config.toml
model = "class-conditioned image flow-matching model"
dataset = "photos of plants and fungi (iNaturalist)"
train_examples = 90422
image_size = 32
horizontal_flip = false
conditioning = "class"
arch = "dit"
objective = "flow_matching"
cond_dim = 128
targets = ["order"]
num_classes = 54
cond_dropout = 0.2
logit_normal_time = true
norm = "rmsnorm"
activation = "quick_gelu"
mlp_ratio = 4
head_dim = 32
fused_qkv = true
qk_norm = false
inner_norm = false
patch_size = [4, 4]
layers = 8
width = 192
positions = "conv"
optimizer = "soap"
beta2 = 0.95
lr = 0.0029
beta1 = 0.9
shampoo_beta = 0.95
eps = 1e-08
precondition_frequency = 20
max_precond_dim = 1536
one_sided = false
adamw_lr_other_params = 0.0017
grad_clip = 0.5
steps = 13800
batch_size = 128
epochs = 19.5
lr_schedule = "cosine"
final_lr_fraction = 0
warmup_steps = 690
weight_decay = 0.0
adamw_weight_decay_other_params = 0
Rows from block 5, named by matrix and row number. Rows with one number belong to one neuron. Each number is 500 + 40 x the weight over the matrix's rms, rounded and kept within 0 to 999. All counts start at 0. Numbers have three digits each.
# fc1: MLP up (model.blocks.5.mlp.fc1.weight, 768x192), inputs 64-127
# fc2: MLP down (model.blocks.5.mlp.fc2.weight, 192x768, transposed), outputs 64-127
fc1.63:501484489431508475568447488519482482471470448473457496521520441433500460453495515527496513508481465572505504481463490464527519512526530508494465451512503513476515532466526494530504484582481507
fc2.63:542525536615520425517511496496562518486474466512535494539493481559527569513514472550502478548501474418442536527536488499468462460479483519513502470542521491526516474450490491443490406501456480
fc1.64:533481412447345430421605505623531532537439461509547479489422477501592453464526464513535450449545492522498458591536431601555530533547478442652553371511478427496474519476485425536552493469647487
fc2.64:460484494443504505555377477596415568445503426448450510481494395515583499504513510442535555536445512670449509611465494415481433704484494550541465526465453427454581500508586537432500439470431558
fc1.65:460489478624495536539480552499566530510479430506530530546443434453540474502534473505441474483523482437571458523579533451488470493486502467486515530517472461498483502489478448486542535510472510
fc2.65:576507439440446465466541467555454451498494512491459520528473442523436628514524489444450422426482546558410461495548505545490492458419487486438460649503484497582515472450534428535441554545573409
fc1.66:562451449480540546580503470490531475503588547573506479517495604540497481521524540502477471565499545429569446520506531516582544449556489540444567381449493468473461516532415522531532550462505537
fc2.66:616457507518521501482597459467431478474402481537614557472508521528543498502534492504342507500457564453289522544533583510509488468541511492489417526540510511536513511473466564454516447556507541
fc1.67:483474532479528513527523508495475499547475519483474474549472525521477438465523441536489514472533562556523461501451519473526427501468526540480519503375492507458479572402496433514503538461505496
fc2.67:484460523453539581443497463448403483479528441455461535513466473560401540481492462502461535497543482387523495523532510503478503540531474450453469492432525497559528474514555419497533551486451502
fc1.68:488503478505524455491520529503534465466479512484548481477511469496466451471421417489509458536590532466560479432503493509460496520522446570473539478415437479464476538510485503563483543464463494
fc2.68:443410484547500567531555519488450491507453532471514450475491465481485570505409493493483496456475564463449502444572463527545532555544547462469499479456469485468440484500501496561463508495480391
fc1.69:504351446425489538526458475464423512467418401564516525473440437593472461636515522479507557440472505485447486562574552493502586602457566527541593489576475487504467495609407541514489411505533562
fc2.69:544534473455482489476603560445629548502401421489511391507520439537484524452500469459532554478480417521579451452474581539468510563490517505533549555439469541519562507474473516496484457544372545
fc1.70:473485511503452478518504535533496479599457510490557579519499495481498498424528533542503397489483495463500526547491507498470504511516477537517487470511495463485525453484486472492496481526457492
fc2.70:505521481505511493554504492465487518502515444475463385516484521523506465489513551518510512471499498521542480459510520512485526474540501498563520497535527459483579474477546487481496529524443513
fc1.71:540577490516605560519519507478492573492533532519382548469502517540496450566457471469447498525468531493517488491539542544421588520490611444527473544520524517425496469517450490517531537607534429
fc2.71:529508518549585481486466502491472437476436553440448500519612528545543500474494457552505445508548502503479519570494506425589470456449419525506559456498522480467625541466526609499454509538481588
fc1.72:538501480491551472452516476548506554483482505472533575442504463495492461494467576466477515500539485502481485489469526521512468491487512563473496559542491500518533500571512495517582530508512470
fc2.72:580513525494523483483463560531507507517505522542511544487518584487531455475482465534452519455533466511522549524516568495496453517501453519543450536487510459504560476529533492491510445468524526
fc1.73:435520539502472491487465449478454491457566505474412481488507545514506568545443490476485616430499507516506416503484483505506497492506574487489478503530531544473519548446497558502501490552472471
fc2.73:455485493467514529480404540530472533495499546520526452492454477455523439481500531472456455545495532431498401467494491499517482522505499497444504529532468502546493516477481582508477539524468502
fc1.74:494505377474402480483457478525459495499508514498489485563421486483421463540441437541541558470512455565555489475475551508495561495494513517526541529471512437565487472541530455468515552485483484
fc2.74:479516502477584541505453536490450509475569494511506523529470569484501570554419559545484504534491535431405567495527524467468478502454491478454464500492432472451465519522548498515523500528472489
fc1.75:511502440530489471472534470441477465591483517425480506517526504524486480460537515561493484558508531485557450464457483539522465433529421451527427499478506425534488464509473506486502513439492555
fc2.75:520493509483523430461568580517450508532504515431497522486518457429510513562534534496499530448564559517442514538472555500528554577518486489489489507480477481481453475568509543486478483520487383
fc1.76:494452474501506524518506471541539497484460510473484507490502497524493467466489492483444466456476470466513519441512479489549503537483525539525471479516497510525517497491489442482514554440491541
fc2.76:520400494460560539510523499448425535498566559531478477454499481535524453511499485498525512506526449428514481443427470535465534439388498441490525481545486518462540487519520458455455491464494434
fc1.77:518447431519499467448499445495500498558514487494510500508505436450455442514571455553510485499481503531521510499501519514529578530492529525538537523500559530482461456509542475531478529519522466
fc2.77:481540505505500420470458542453509504570477526498480531546524532527517515606482522508478569492486524521441463501554508474494549485459518503505456526483479491512480476499540485520485481481460552
fc1.78:544495545479522486506506496527495515477482491465518476493438481487484511473500534512506494492561494489536472434497481501497514489480578507457478491537510536538505496464454511482506464473508492
fc2.78:551481503489464508529502508426498476477559542478487561521471480553532509475531483473503508524508490541486465565499474555482526500442498510525554510497459491500513509484489512464503541535514502
fc1.79:472547542525510520599459454606501486459528550496510471491533418497481485468506468514508436522504493546452448494524463489468499583505482489466545483473513522531476466537546465459495461525497490
fc2.79:508469497475468497511379545504486430511450469505552517537521500468501493499453470527551559464473451441434440474549515515513496399467511465482476491476535468466483541509420524534476470520465510
fc1.80:492439574589534537469477517480567451507466554508476423536423540525456534474632468573492627494524539505522448518452553429564501571518527518443473468447519544510460513543510469557452525637578561
fc2.80:587430552537552477513511544479414454423533501481581598453447489581463557565484470483499522467507565545468547491560569529476521555459491548486462488503531489463472587447509499489524538542461468
fc1.81:523485504523519493521529504507514497440542494525520464472486473503518536561439513430487460514434487455487464497513484515461514470472466488507529487571517499475547516453525501507503486505503502
fc2.81:541460493474468508496532470466517497506464544495493433505498551482473531515488533539520535466448436531518415505464493557473515509397484491504465534542503482521534534521521510525549572505499497
fc1.82:511532552539554489532462465540562459486551492516520493482529529477447459496533523526512430472486557459478478499476560543551460497503494502503476509446532561476518515476539434489513525543483435
fc2.82:542548528461414576471422478512528549497418509486483522489559484525518601446491500535548530506532526532510487547423495506503442500486507514517532525453519528519547459483455399516476475483450571
fc1.83:518411567422482496488457398538515440508511523529482499323532513544448456511536415501518514494510522580476461341487455462574511566522561460423469565575447602629541551431576536408486464515504528
fc2.83:508441489452539618490479519549523440511585506523467528520536534577483472510539485481491546460513495548511543465541529576453502474470500561533532543496452462525526501455521469515517459450480489
fc1.84:547526437448409513547537563473455442461538530517547368507561501535513486467446523518520494511491520528431442557431495486492528487514448487462502541478488438520600463524418472536534505492455502
fc2.84:521499503568475471475483464517514564578448509438517451502479366443521558518469560462575543501537535434527492475489487514490519526525490509493509498529523520546537509540514552590528443462411480
fc1.85:482471470552463490541562505529459485485509562472514512539481465511500486488486465462478534503518559467479467504488491509501494468531513493506468456523556510542524523448558480503516459446500507
fc2.85:518481480476529448484513477515448458521493484502517525497484497479538508498483522483522484566476471515533510488531468477511537547463515447535472462521500506515480471493488510559502436515461499
fc1.86:468496508502500527521448509503491488445493560498542515550494494490521482527472532450528488498431518535465505478542495530501517504485507521505544495472497479478487512472500521514499482541520527
fc2.86:512495451477471599507490470446503511475467532461518537515425507516467508501449447493505482523449498454588526505475489511469494476475483475510523463528515474436522511543474481445499558486503495
fc1.87:517494522542503488482477500477493471518424484515519463531499515465503481522492500480502486522519472460539519516477508521531558575510576466639494546568466456491495509535521449546516503504505487
fc2.87:504535515412424468486475526488528477520560464481462503462520529505479552490489547500563540480477488490487467496417500529510500467518469485585575485498502507526527501503495399496467508505482456
fc1.88:505503626503481485494502511527549503560517560509501431446525553505524500620526482477549451498527479550451501432538511522435504508552585544514423515443510471492490524483564466518554523566405509
fc2.88:511520489512504478484511445469558505568516477555493560509495498460461526550484462512522527526422495448584509577550521512466493505492471488501517496467542440453515454462518532475557503400370525
fc1.89:537479490499585492580523546487484460485543450489532566575501528477490533507416571503397489545521517540532530469569495489520538470447472547525580447434497430474511523510476529368452579535439439
fc2.89:519470486441399499504466457457530413547556410533619483490510429469494537498507504492514488563508496581478448454461466487449446508506543453423460483548513565506500469467567454471557532543539525
fc1.90:464500592501543489544538524456528494538453498452539441493550479465488500449490582508536459515476526511544595499519406650544440523516439482487513504547523484458438487574556534527538491502493457
fc2.90:495548499492484522458523471508518511551505507392466594429504533536504478487471498462525499500484543476465532492548484573503568531520503550544567545516485502519405500507364498483513469496507557
fc1.91:485526475446537515424495569510510509513513526416455508479411496477485497468490439481537532538394573455547556440528471498455536507539495540487489599455495469528550505463524525519423471515450443
fc2.91:428472483485520555375455494483554528490499497431512474511467457434538497497475423500534511559551523446442513495477479490587446445493516555427483494481523487548485458543470462518476434506385516
fc1.92:535477431534509443494545460529497442512469466455515527510495482458530466501500493556499515431528554482536551501528605433557519530501491512471475462525500492508455504495540566513520515534512507
fc2.92:515546456431468443498544474459430524500520477502500582531521455603511545515509433512478501539522567468535519477502526458517552509482495497470518466485525507500461496524558536487514546494525467
fc1.93:531506560492413501571466555448525540460548483562511598464562512457585459538440470498495523476475514481544474525460574529491501511608522484549458511481511497522507476519475458516440457503473504
fc2.93:484491542524502445577447550492540495475455430489478517531505526500355552502469537516506466552553558455548499487463492493505503482341459509487514466483496492456431479481537449564536395536469483
fc1.94:481538529503543478580546405522506444484517500534498490478482475485459517478437452573480488558517443471456424486477493497524510494473475481433521512430430484513464561533495512498466487582502507
fc2.94:435472439518449517455530546501513493512483506508524524595538505477473599491528504468496485458532537466566525383548481469502506527578492524421514472470482488465453462456505551515527490456567395
fc1.95:464493492507491447476506496487516473460469528507579483547496538560474492490495457432494451474466518545475469522489520579480492522506517414480447490565559514470531504454456494476499519500518495
fc2.95:490529505544487459447473489492526525518523505582444511526561505442542528474477443478544517562494439396473453466489482532484510500544507526536552529529483507520507530455498542490470456508510475
fc1.96:560517528530484482523472426491480460490446527532550499526500479531455491526506508446497477445497531530534404486509497483474504458469585524529483511524561555494531551520506461511520515520481528
fc2.96:518446528511529560498421589587533523521590482596465501494481487478507535477493480466517469483536492451475453527480526511516532554529510519523519435544550517469554495544520472509468473500539462
fc1.97:446514552496452460560504484483550537504482499535486464488528491556569547433471481516467488511571496489503529536489453432550548462461522492521580469497502520519479476510527532497484480472507480
fc2.97:475478498545526475532479532525533546551488497509562519535494448466524483490469442457459529493554540498502520493529520439504468523449519498456518533455503535574477485500470529501551439477547478
fc1.98:494482490454506531453499545529530506555495469434527467489482475572510419511466519552530465499554477444520477434525479531456531437509450513561517491456513565552497500515464465398518469523430525
fc2.98:444484422502534443557473532548520534431600573468519530419509528496442471503444521487408497482511491433520486455506414451526542417479552465443551518553477432501477448481403575473509464586464611
fc1.99:509491493517504454513470463501465540483490424424468499490494510502550460546557478538463452446499507445488523522518473451553503499487539525511508538534520448524525507429488522445495562468538546
fc2.99:542544502474576518485488518503402495454521440560576554539521488512470549523505567542478518491525586553505447469474498517472528519458501516517478492510479470491549488503535463552553516489451441
fc1.100:515497517514489468513492491498517467510511475511506506521493528501520455504546461509473526503511470535534462512524546469485488515481520459466487484537547428504473487484510508491527492475521484
fc2.100:522496473485553531459504491520484469476476515529524457548513562455462475527493581482449530511507506466481472504539454467478442485536503499443427515463470492535474539484472492465533519519534546
fc1.101:502459650402497502484465502551562484566503498430567470601501612554526472589488461505511557523428527491485434443432495466508526503497485619566609486395466462552431643521506509427438525436488477
fc2.101:553474381459445459501609480522370464465644598495516523624506469445564595468564524425499493442518483442528477484506504555495515401463451398438469486553435541507570469503522450516465500577504494
fc1.102:488498635498500475549535511452488482492456441537472504493475514484555471386533480553487524535455475549510465507490455519511474498468560390542480477557482461458463417479423527450487498489458503
fc2.102:488501508508503494514494523503485540474488507515531474499485563507447515498519555531483530478441479441487490475454535506497542486472523472524502464535501499603439445477570456495415480554441471
fc1.103:492480404550407439483501516539562392471474528487523491428498502492525534547538532363424427512535462529514467490460485504539509476486506504488481562560445441453504568441510610527541460471473478
fc2.103:526469490486577438548481575465497485522493461458453481479484517488534411464490428552499492558496468543540530518560493458476520496478490490463530482391481462516422479416394525541483413547441501
fc1.104:440543481510505514528499576460528578513431459523524560545503423502539457471457526520417511469485506542470489419446528497522509436492451502468483512527486515467520423519508587504488452528526499
fc2.104:440552463505513478502460491462477498472463539488592572485521469506486443511465489476528509574497510513431479571424518476506481533523490482511449482503518512503539501528481527522452532493577476
fc1.106:444475563562532472500492493481454527485452460495466511532489466450519478555475492543534457533525482540531518422534415516372518498491475449486501503551518535454512525458495534504487564495560496
fc2.106:493495532473584518440508528459458586558506518403523555517523492468472508523468533537518502461536441445468506521513451510456484511543444519414482445565497513592513480492576634499491527487458455
fc1.107:487478411451499442531534503566476434468512485526485524502493499495491469514512510504512522496544515500514594523577531420515591521528451499485558490512507507526479491523505492445549543544469484
fc2.107:446518487529506476534513440500463566482460503473487461501480453520523507487527513506472491496467520488504519458547481476489364452477473507502482484503522500480487514574514477507556510511492510
fc1.108:485501496512521460493484494485499517542416518448512497443454495497471501507456482494476490528527438510499435521531526482520549537501512526474474487457504476443479500478546457445479519459499466
fc2.108:563531445566483494475494460480522505474508569508465533464493525451579591473540476463472427460499528526426500497460444512536527478517527495471522452506498580532527519422496415529456571502507554
fc1.110:485594544527552486531498521486560482471532578527623590460503498510440424463436477561525564462474469550443457520509472557490479518489518410568582410537464475555426438494595473435504528609593529
fc2.110:505477477464536481495509575489470510465497543524470491477528485505558436540426463483503499431516563589561492417523488442505474556495500579483435476639478465540570527441546527527512483508476450
fc1.111:548543533452532511533489468518498482532497476433549521485507507470513560478544486485462561491470505465476437532478546514510468507458452562527432513506518510473492526449526424492500479474499458
fc2.111:527460505532536545493493443502576514461496480428415461499508551511510473434503488520508427533499451542570453455470531493509548510535499454512489531532502532539463518503523425539508550524526532
fc1.112:493471499499537516498486552529495482528504521489499533500542475513522486465489470492498540526488476491529512476508497559508478473457517544513449494518453452478509526515539462505470461511514507
fc2.112:474483429451471513517458455463563491541501547503515568526509410492503502510497427529490450533479526499459542487480422579486546520429508508528499462495529475490517507500454530484486587510538506
fc1.114:458483529533493477592506496519498539475538545533444456500484488503466437561468514478466430557513515482523524440533395518458494562532485522503556457457470496539492548492516495460523520520507495
fc2.114:414449493424602388477534467571364556569474539348569587462561499534450572483391503526440602499569513394502539561557553551449479535473437522463480399565565489493537519525608697510477454489427364
fc1.115:487524404500500460420539473512502477515513495520504548527468504477482463430485493429491479503449523550458410486514515470491528521501521530529551493474528562510465461482529496452510535501481509
fc2.115:469464492523532471450535476530485503544501508471526427540478541542517542465425533472464512475516527438511439492496463472466485476471485520521468498424494468518444454511533545436476482556481468
fc1.116:427500530566596422597508543559493505432448475570471536528497515495533502465564489539541426518565460418541473480396519487491512500459479477506475439405452479482360499518512531499518479586456405
fc2.116:500485476489479515441539503519490479466482490455508466603504556534592597496471510522414483469459517539531439499535538504519514467393497491422435515482531502506555435494459435501463452482515484
fc1.117:493472507484463494501529490523476465446468517561537492468469474510518497494510476475490545533439485531529458445478541447533464500514498564514493498492550539464519451478458494520453503543488519
fc2.117:485517519498516486506500510459442494487530543528485513434451547525508505495485453465484540476457437484485471474485522478525475512507461540536499519494525528556529481462500490457468557494488444
fc1.118:507508517429458459489492484482457497497443538498545520472490499532454452494505466474522425546538406541456508477538516472448557549509574570546454540501491494526537442466487527484502533474465443
fc2.118:564416502588538564471507449490449527515472567508486513486515487506516547478515520482520509566500526423462435464449456504506471515502503446498495503463473531461583467374517556503503542516539515
fc1.119:481513446493501560472667320501546444483425542486507541513485494454446437427537422512493475470518509482464550480501448590523532520544498502554513438453454492474473483432477511511487556547565466
fc2.119:484579552518467476410445465553462508477439470538483458518483564492518561525515527484536433555523443587519520518495530490515459507490502526533456523473486494543480482600553520538463523516534444
fc1.120:480498520502526497498552466498523471472481489482498475444463487508522491515512523495497478461531532520497528503490506522511509532471477495447490485546533504530524537498560505499475528518508529
fc2.120:457487473522480448477529510476496573450509488524496516552445520527513512481513501500448446536509492516477487512503529531478546526461513470516506568502522501497567523597484495478454458528480472
fc1.121:459507507483467498442468506459437497507557465505494558500478420459503480531472514472457459504515568635542485527504529457477479500470499556573483483623488528506546552470569600519530464529486448
fc2.121:529461488494531527492481418501458448492462498516521442502503497565507531508472518471492560495502579339449483476464480525512525498538490506533527479577477490560515554524480565493535542482464537
fc1.122:384456493393451546537509551488512584488544518498496511479483437446501522457477426485517487558489469531419448594494539477466499498513473450551543511504513469500462485556492536461487540544490479
fc2.122:516439449491453458587490520500517485512519492463474518501476474522460465474492489521451452470459485435572503481487514483509521504542477506495479471446494436449474504504458525478470554520456444
fc1.123:503571504440543463489483536500488526457499561485393372440445496551441462594426466502516481500514547504519389417501537504528506527489492459488492571561448479441453488493491489391511523536614501
fc2.123:542527483478577489465457530552489516507480528496506454500535460497516512437458533530526525491533537490480566524493515470486434457519562541448556496502475459526528470482427540568476574426537521
fc1.124:515490464519502508488450523510482490515497541474517533541482473498519468507494493483514456489549502453508471518538482524535548490442470503480482522506479538427505546446512509471510460481508412
fc2.124:507511505468492564551415555544523506515476534562437453549493481509518595501476499589560446481552492445523514518498491522515523500403475489492594549547525475547529496484542505539512495503615613
fc1.125:497483529484579484479488520486484515515496569492514504495436508488483535514486543475475524489504494440450441516499536479481528474503582509531471507517526601524503477482511572495492477513482497
fc2.125:549590502537496450495468490503445516467529499513457479488451527517562460491541517485446484495502574529545491472582452497506479558472553519507525482437478540478521516495474546479505497578492467
fc1.126:506504505504452479533520460499489457484464492504514513492490479499556476459521550459531486478476535504468424470508528495461456495422403503535496535498515541526457506458525513483477523450485464
fc2.126:512469525447521515526507505499522487524539487501512456521487488520442503476490543504536506488533505494545486508464466509490489539428470496533512518442519512484484492460553472499524538556487494
fc1.129:480533501488517501472486530473502482498463519459533513461510518489513497531497512513496513470462497452519534457521470465537478441465505461479443477515492485536526503485452499517522511472465448
fc2.129:475403471501536517472512453500557488521617527515521514472485455488537502506495532494469503509450493500515498497487507492483531624408520534484506477553491487424581508491508561454517490520430557
fc1.131:449476495489460528589456532546483477451479514502470487477563448488544512558536548491564548513552508512453471447527477481503461469516374552502531530541520474572504483531496566435562469546511498
fc2.131:442549494517479498596515472479482526494521493439506506499532484478478459508561498464532471501476534456535479553521510501545523562466453505499525519519511474456495560552538572494532503527488528
fc1.132:512523502504561506445586456497445498495523488512561457508482554469379476463536531533478502474480479577481437536500475487505615510501518523491537509546489524528550487521529480490498491464477504
fc2.132:471533512434510528496452458516460537503495455550479429470458470461420522495489467517557507511487483374512569458583581499484489559552517509538457564536481462463594498513520563565420430523537476
fc1.133:431493536501536483463523452533558496494495522444442521485510537485453518528498470570504487471524560454436474509565483502465620490435490461501524489530461517467550460561456526478465607477483520
fc2.133:418586483449464485527485547508499504461480525473553489516431437482560390510504544504503497466511518539533512479550508511501478566577511484484479507517505485534489456502514486592455485516411506
fc1.134:469507537518543538470517440511447508510499538587496571476465576535495542488542488491479472438536462414458535476534512500505529468542518507515500489508513547514518535469493456466499557457494511
fc2.134:483534490623519448449472458494538542521538490462509511489539516544525427456566417489469521496509500576549534476483504526485539472540533494527475557505458528504467460489500595478472416491518478
fc1.135:478505444497484483481528499492500457513517487475514501483486516480461531514442496543507529456551494493542445470519498563524550539475544544433431490471486497523466469484503470463544485488534478
fc2.135:461497490540530511442467532505555511508496489509469510496521497563495466531500511529524495504470485460453459552541504545522463456492507509507488448456478488475508454510530450442488493514509489
fc1.136:508470424462544563527504490412503504483554579446488500481486472507519517541412507528467442477512447476505480483490497563427517497523527506500534461469537480505466454462472531507490508490479508
fc2.136:517532459541438518546479461577553519492539468527561533529485504486537472550600405519434492547452474509430548532548551537429472434454454486515486466568482493519485514551457552516530457454428517
fc1.137:437530509519569529566451479479557493493528486497488540406518523445522500523524557550484443576463482434435480510541498505519511549477504518520523578515516472458426532530476484491501606497438422
fc2.137:472554445394502437538493525508507498543517459520519434493500533519441563497515510491490531484548488565447521521539510500500545453471517518459501487477522533516422513526490467479442525492473537
fc1.138:512494490498433494480482527506457530461476477498543537500513481519477413461558486493525521556471483503498481524506530548456499533561508493550528487491546416502506491466535492532534512493500418
fc2.138:498508535511538485501456512527435524462497506496442427533543547502504542500475502524543499465527478531442470441508552531497526441582516451550520516487500488499470455505518527486468516546487603
fc1.139:514447497521522496517514487537574567474456456491578546497543534544481558523512553489482421400521440537476492559529490499459482594508501294427463512607584565491512507559501513404455463543517524
fc2.139:516455537543470436497545496555467507537449504520547508582518443471452548507536440552435540416501559542471568553478441455510496518509518570525484412472524486559567548484507519477578599576445468
fc1.140:496424471512435494466501512450503480527442477533479592531455487501530486372562485485507511526510518520507557472492521489522525499493576546562582457503600543524474562552511556498434520533502484
fc2.140:472491484506516479532540527519475530515473487545516451535495463557528517517520541497500540507502505456534550531519439521525451482494533507513470503489476485493525503516463518494442527450499506
fc1.141:527495424520462503531446537488456544432489464484523530508472503532509433525515512475435553478525521519469584450517461425396521481480571623509435538494416494488452482560513539479557510522520516
fc2.141:516494478521470515550393563484479534414590565378540503461454505541448525477544312519395607505472559477548579409506566413371491506529564556605450486588547523568469496598398442460498488534402489
fc1.143:437466467562498529552519519503500532471504484483442488496563501444506541474466466505477501517453492442513461554459538494488564476536524456511539470517531525533456509469462499477573531582464548
fc2.143:450652523546462505531477445470595390485428435565539517667503388498453509488589482467599524623479525475514506389488473549504413486570553488478521439560499620426481481581462504525465537592460454
fc1.144:474532546485486504452447486593470557458472471578486488498551544465415476509469551509479585504528525481441422464488499435626491409532485492411448558486462592549538545522536434552499487538520524
fc2.144:485445510552476523550453515449469431413549539457507523563516534555505530463463497445467468448491524501486499596491419463593460474551530499405523513608512560550557505464514525466464537463472537
fc1.145:457524483470466491536417486539502487587517477504487468489455483514484504482525540436610537439556434481570473505504467496490534479492457597543556517492500589484518519461528555480447487453529496
fc2.145:493495513508499468454465543556496540557469490485496442480495454514540479499511515488630510512502476529475535554467504481497489536451504466532496549459511543539529492495457536506505460516532497
fc1.146:535509478469410549449468445452483512512442446520603606562498462550456517389638460511453480450533477487462538675483606470591438446464475632585520588473520458572474571452518515483521436468539523
fc2.146:521479586511464496457478532476446509553488488421522555476506468495531559530481497507616504527473487475497491616468560517440521485454476476521552490463505531472604463535590515464485501523530471
fc1.147:517479501497433507474528461518432538515546441532505515448536465474420501416556502531493495471515505465537470523448529481464474474472494486543484537469496481587416511478464544532582489486491506
fc2.147:473511460535563488481602506515467467539512452488517523442552448452496455527527510502558537532495501510415445552479514507542489513549484494520479527499495497521467486492559517511508434461442534
fc1.149:486524475454539541433443407491496515508418462518495569469447553543496500473550541527508437517537474500513505471546457513547544440492508503474478588455516460429523480465509515428497518452520451
fc2.149:572497463536406588445492563465544517573454500495532488527462384457488491527504501503511504611457470536524508517458469464434522428460424460531545468625526480557511527486547497598513479482463529
fc1.150:483470540491548470456522484473430564594479490557453516532495448473505529509585510596506442507530536520530523454537451438531431533501558429480466502570536506423497554509475534466515481521491458
fc2.150:528514478413473443422483496548420383523489491565545575550469451469539493529548519481486483523541532517504540544528513476482563430590506500449544511563501508543501505553526558486546512464483558
fc1.151:510508535543497452434454517460501472496468448468529557428586513465511557491543570529543515546466569443481459518463470523500484566498527463506505433475469526488541485587516548521543438476481441
fc2.151:510466570580487526546479546483428510525609509479620478478453512532406567512505474509460433482463474506550473514443447456492473505491524507437442539450492509448488492525517542449495561501464469
fc1.152:510482499438562522519469518473544495560386600467463494478424478522517424490504460464534588491530473507555513501537499439528525470503496523502537470512470492485546514531459462445494494458526526
fc2.152:568429474548418537500502468503532531560500514414427549441507552491488525471493469459538452488510512466456474542495458492531473548533506521557542513511511544520460509508494421536510602492487508
fc1.153:495485491511479496510444505490501518507588553496499453399474535557503472586476480479494383516518464483498470480488539510486518513586550472513479491519472542564451455521522480546540541528467524
fc2.153:456462432438415387550527497503475461577457410544456517509421568468473466510466526446473551492525417443461505541493464551421415347526489483423493516531532498478513460519503400433482458539515485
fc1.155:494478481478469506498497510493494491536463515505430468516529509487505502586457490477512502465543520508524504513509434531526517505469480544529531504476522473502524513488583510500512519522509481
fc2.155:477504504523530536519536502466417457565506484503481534542548452487476513584512496526465497482484575524499483508512533512470483522454512553480480493508439495521518490495486469495541493503495495
fc1.156:454458542534423507529518418399536528499546489564483410448450548523499554470499514608358421526498594460550567456464551522531477593527480528430527559425514520539475455492435555586490574506547548
fc2.156:382527474525564380571548478529574476448459478529527556491492571478498493504492511519404510552486499476451547542454567493491500466424479509517459552493514512487575488458538544548488486511503478
fc1.157:480486467507498514511476476517514465480501545475514487485479474459520469506475520544519459444514490566505448463526514556558509522515503504471449492491498483563452507460519512460499536543537474
fc2.157:527543475494454541442481511517503474538497466480563524487511430562442525467452490552457463515543465429526453525544450514498504504470465469477474486483518458482469480485511437529486554448540605
fc1.158:475534542475533560477507511471531522553490511453562425488436493516469434463535508528481468513560557479450533520496529482536509557490498492560496511504521479487517467465514581506535501529495494
fc2.158:457505539520476491579492551479501543502544527572522478481442439423465467488463477531484517525505490460482443480475491497538496486471482468483432478482476448508451506498516530464444622513469502
fc1.159:551466630476349469502508568512514588525500533549607420448437533560449478540586519497530560525468559453487466616479482417487502465463515492514473516586526487458543579481486595468389481405570486
fc2.159:491462421486460550522605399557501521565503454414558466577493436464503555477592520449528487632529560521494492518410510534536455439435501485473437428441467478474472495522460452562460508509469460
fc1.160:485487505488471539461575501524525475521515513519476463532487498480559515468416506455461544592504490493468485511464489531524495439537470495580537529495516506467487492515525530474481520518526536
fc2.160:518486534488540484451522539470473499551479484503495482532496586469513484517420502541495512470500469554518489497533484495466540514487446492486519508489520479502470490509475502475524576470538464
fc1.161:522490641509499505601432467475500494571475483506487528487478494509515534415505449416547517470498489524490522604494512554528476507494433517507528512453489567472472504476539494484441440548445495
fc2.161:533533529517464529565456549541514485435501503497528480509514483514475450498506480493542503496464507484516523367466560508503504472493517502520487515502527502559512511468466436523404548489456488
fc1.162:479464503482569441569381509489465470515468483511524527482473560524527465523500465461516515532488488515513466502508463497560523514475498511513507465515552544481450524506448411472407509532432498
fc2.162:490608479503513516525380485524570438540527485509504569494468492564561555502509446471507452426497502490496450541550457495477463390405478513509510536530518511496487500424517395466506449507420563
fc1.163:504513525452510567477498505489449513505483548481544480496499468518471493401574512526495464479496463513486487509509512483470560472478470538495509502528538502467512455543506478521572497497484454
fc2.163:545470488467470539463482493535524564508507473458475464561537515445500497445491463507468488458465464515533485506554477492484476551418489554540522549476478497492562451510482517497502437528479511
fc1.164:426540564549435492427457484470462554541492507568585505507514535564521472516472503492481531610520504521483454479531462586494456500548490483549556530474499449505440497553533523489408470556443492
fc2.164:481537505513537449452505499475492571510512512528524496530470568524471509447442535454488455418487532498476504539449446490514516515542460486625573486536509525480498510506472517455456525461594506
fc1.165:472481593499544508487523505455473518510466555525502478468441554512501484483404490424488533496432479520447500504442479514584508490529545412474418528489489557513525447458481542514466510482545540
fc2.165:494476457469485525516539544485453502483586572524499578497475582474450507541422476503525499441507464484520486455439462519490510521476495495459537540487492524538568508485506478498471498531499465
fc1.166:452466483468547635429573513492497477474419513541507507543480537531604548494475514567466519564524499440537488567506537487443536508494522496593441553483511430485526492491456445431503569588483507
fc2.166:586457480537418525572450474530460419569479504483470490346495492558509484500483484535544498570512451447572493475480472434501474526517446555551511533452513447464518525544439616557486454460455414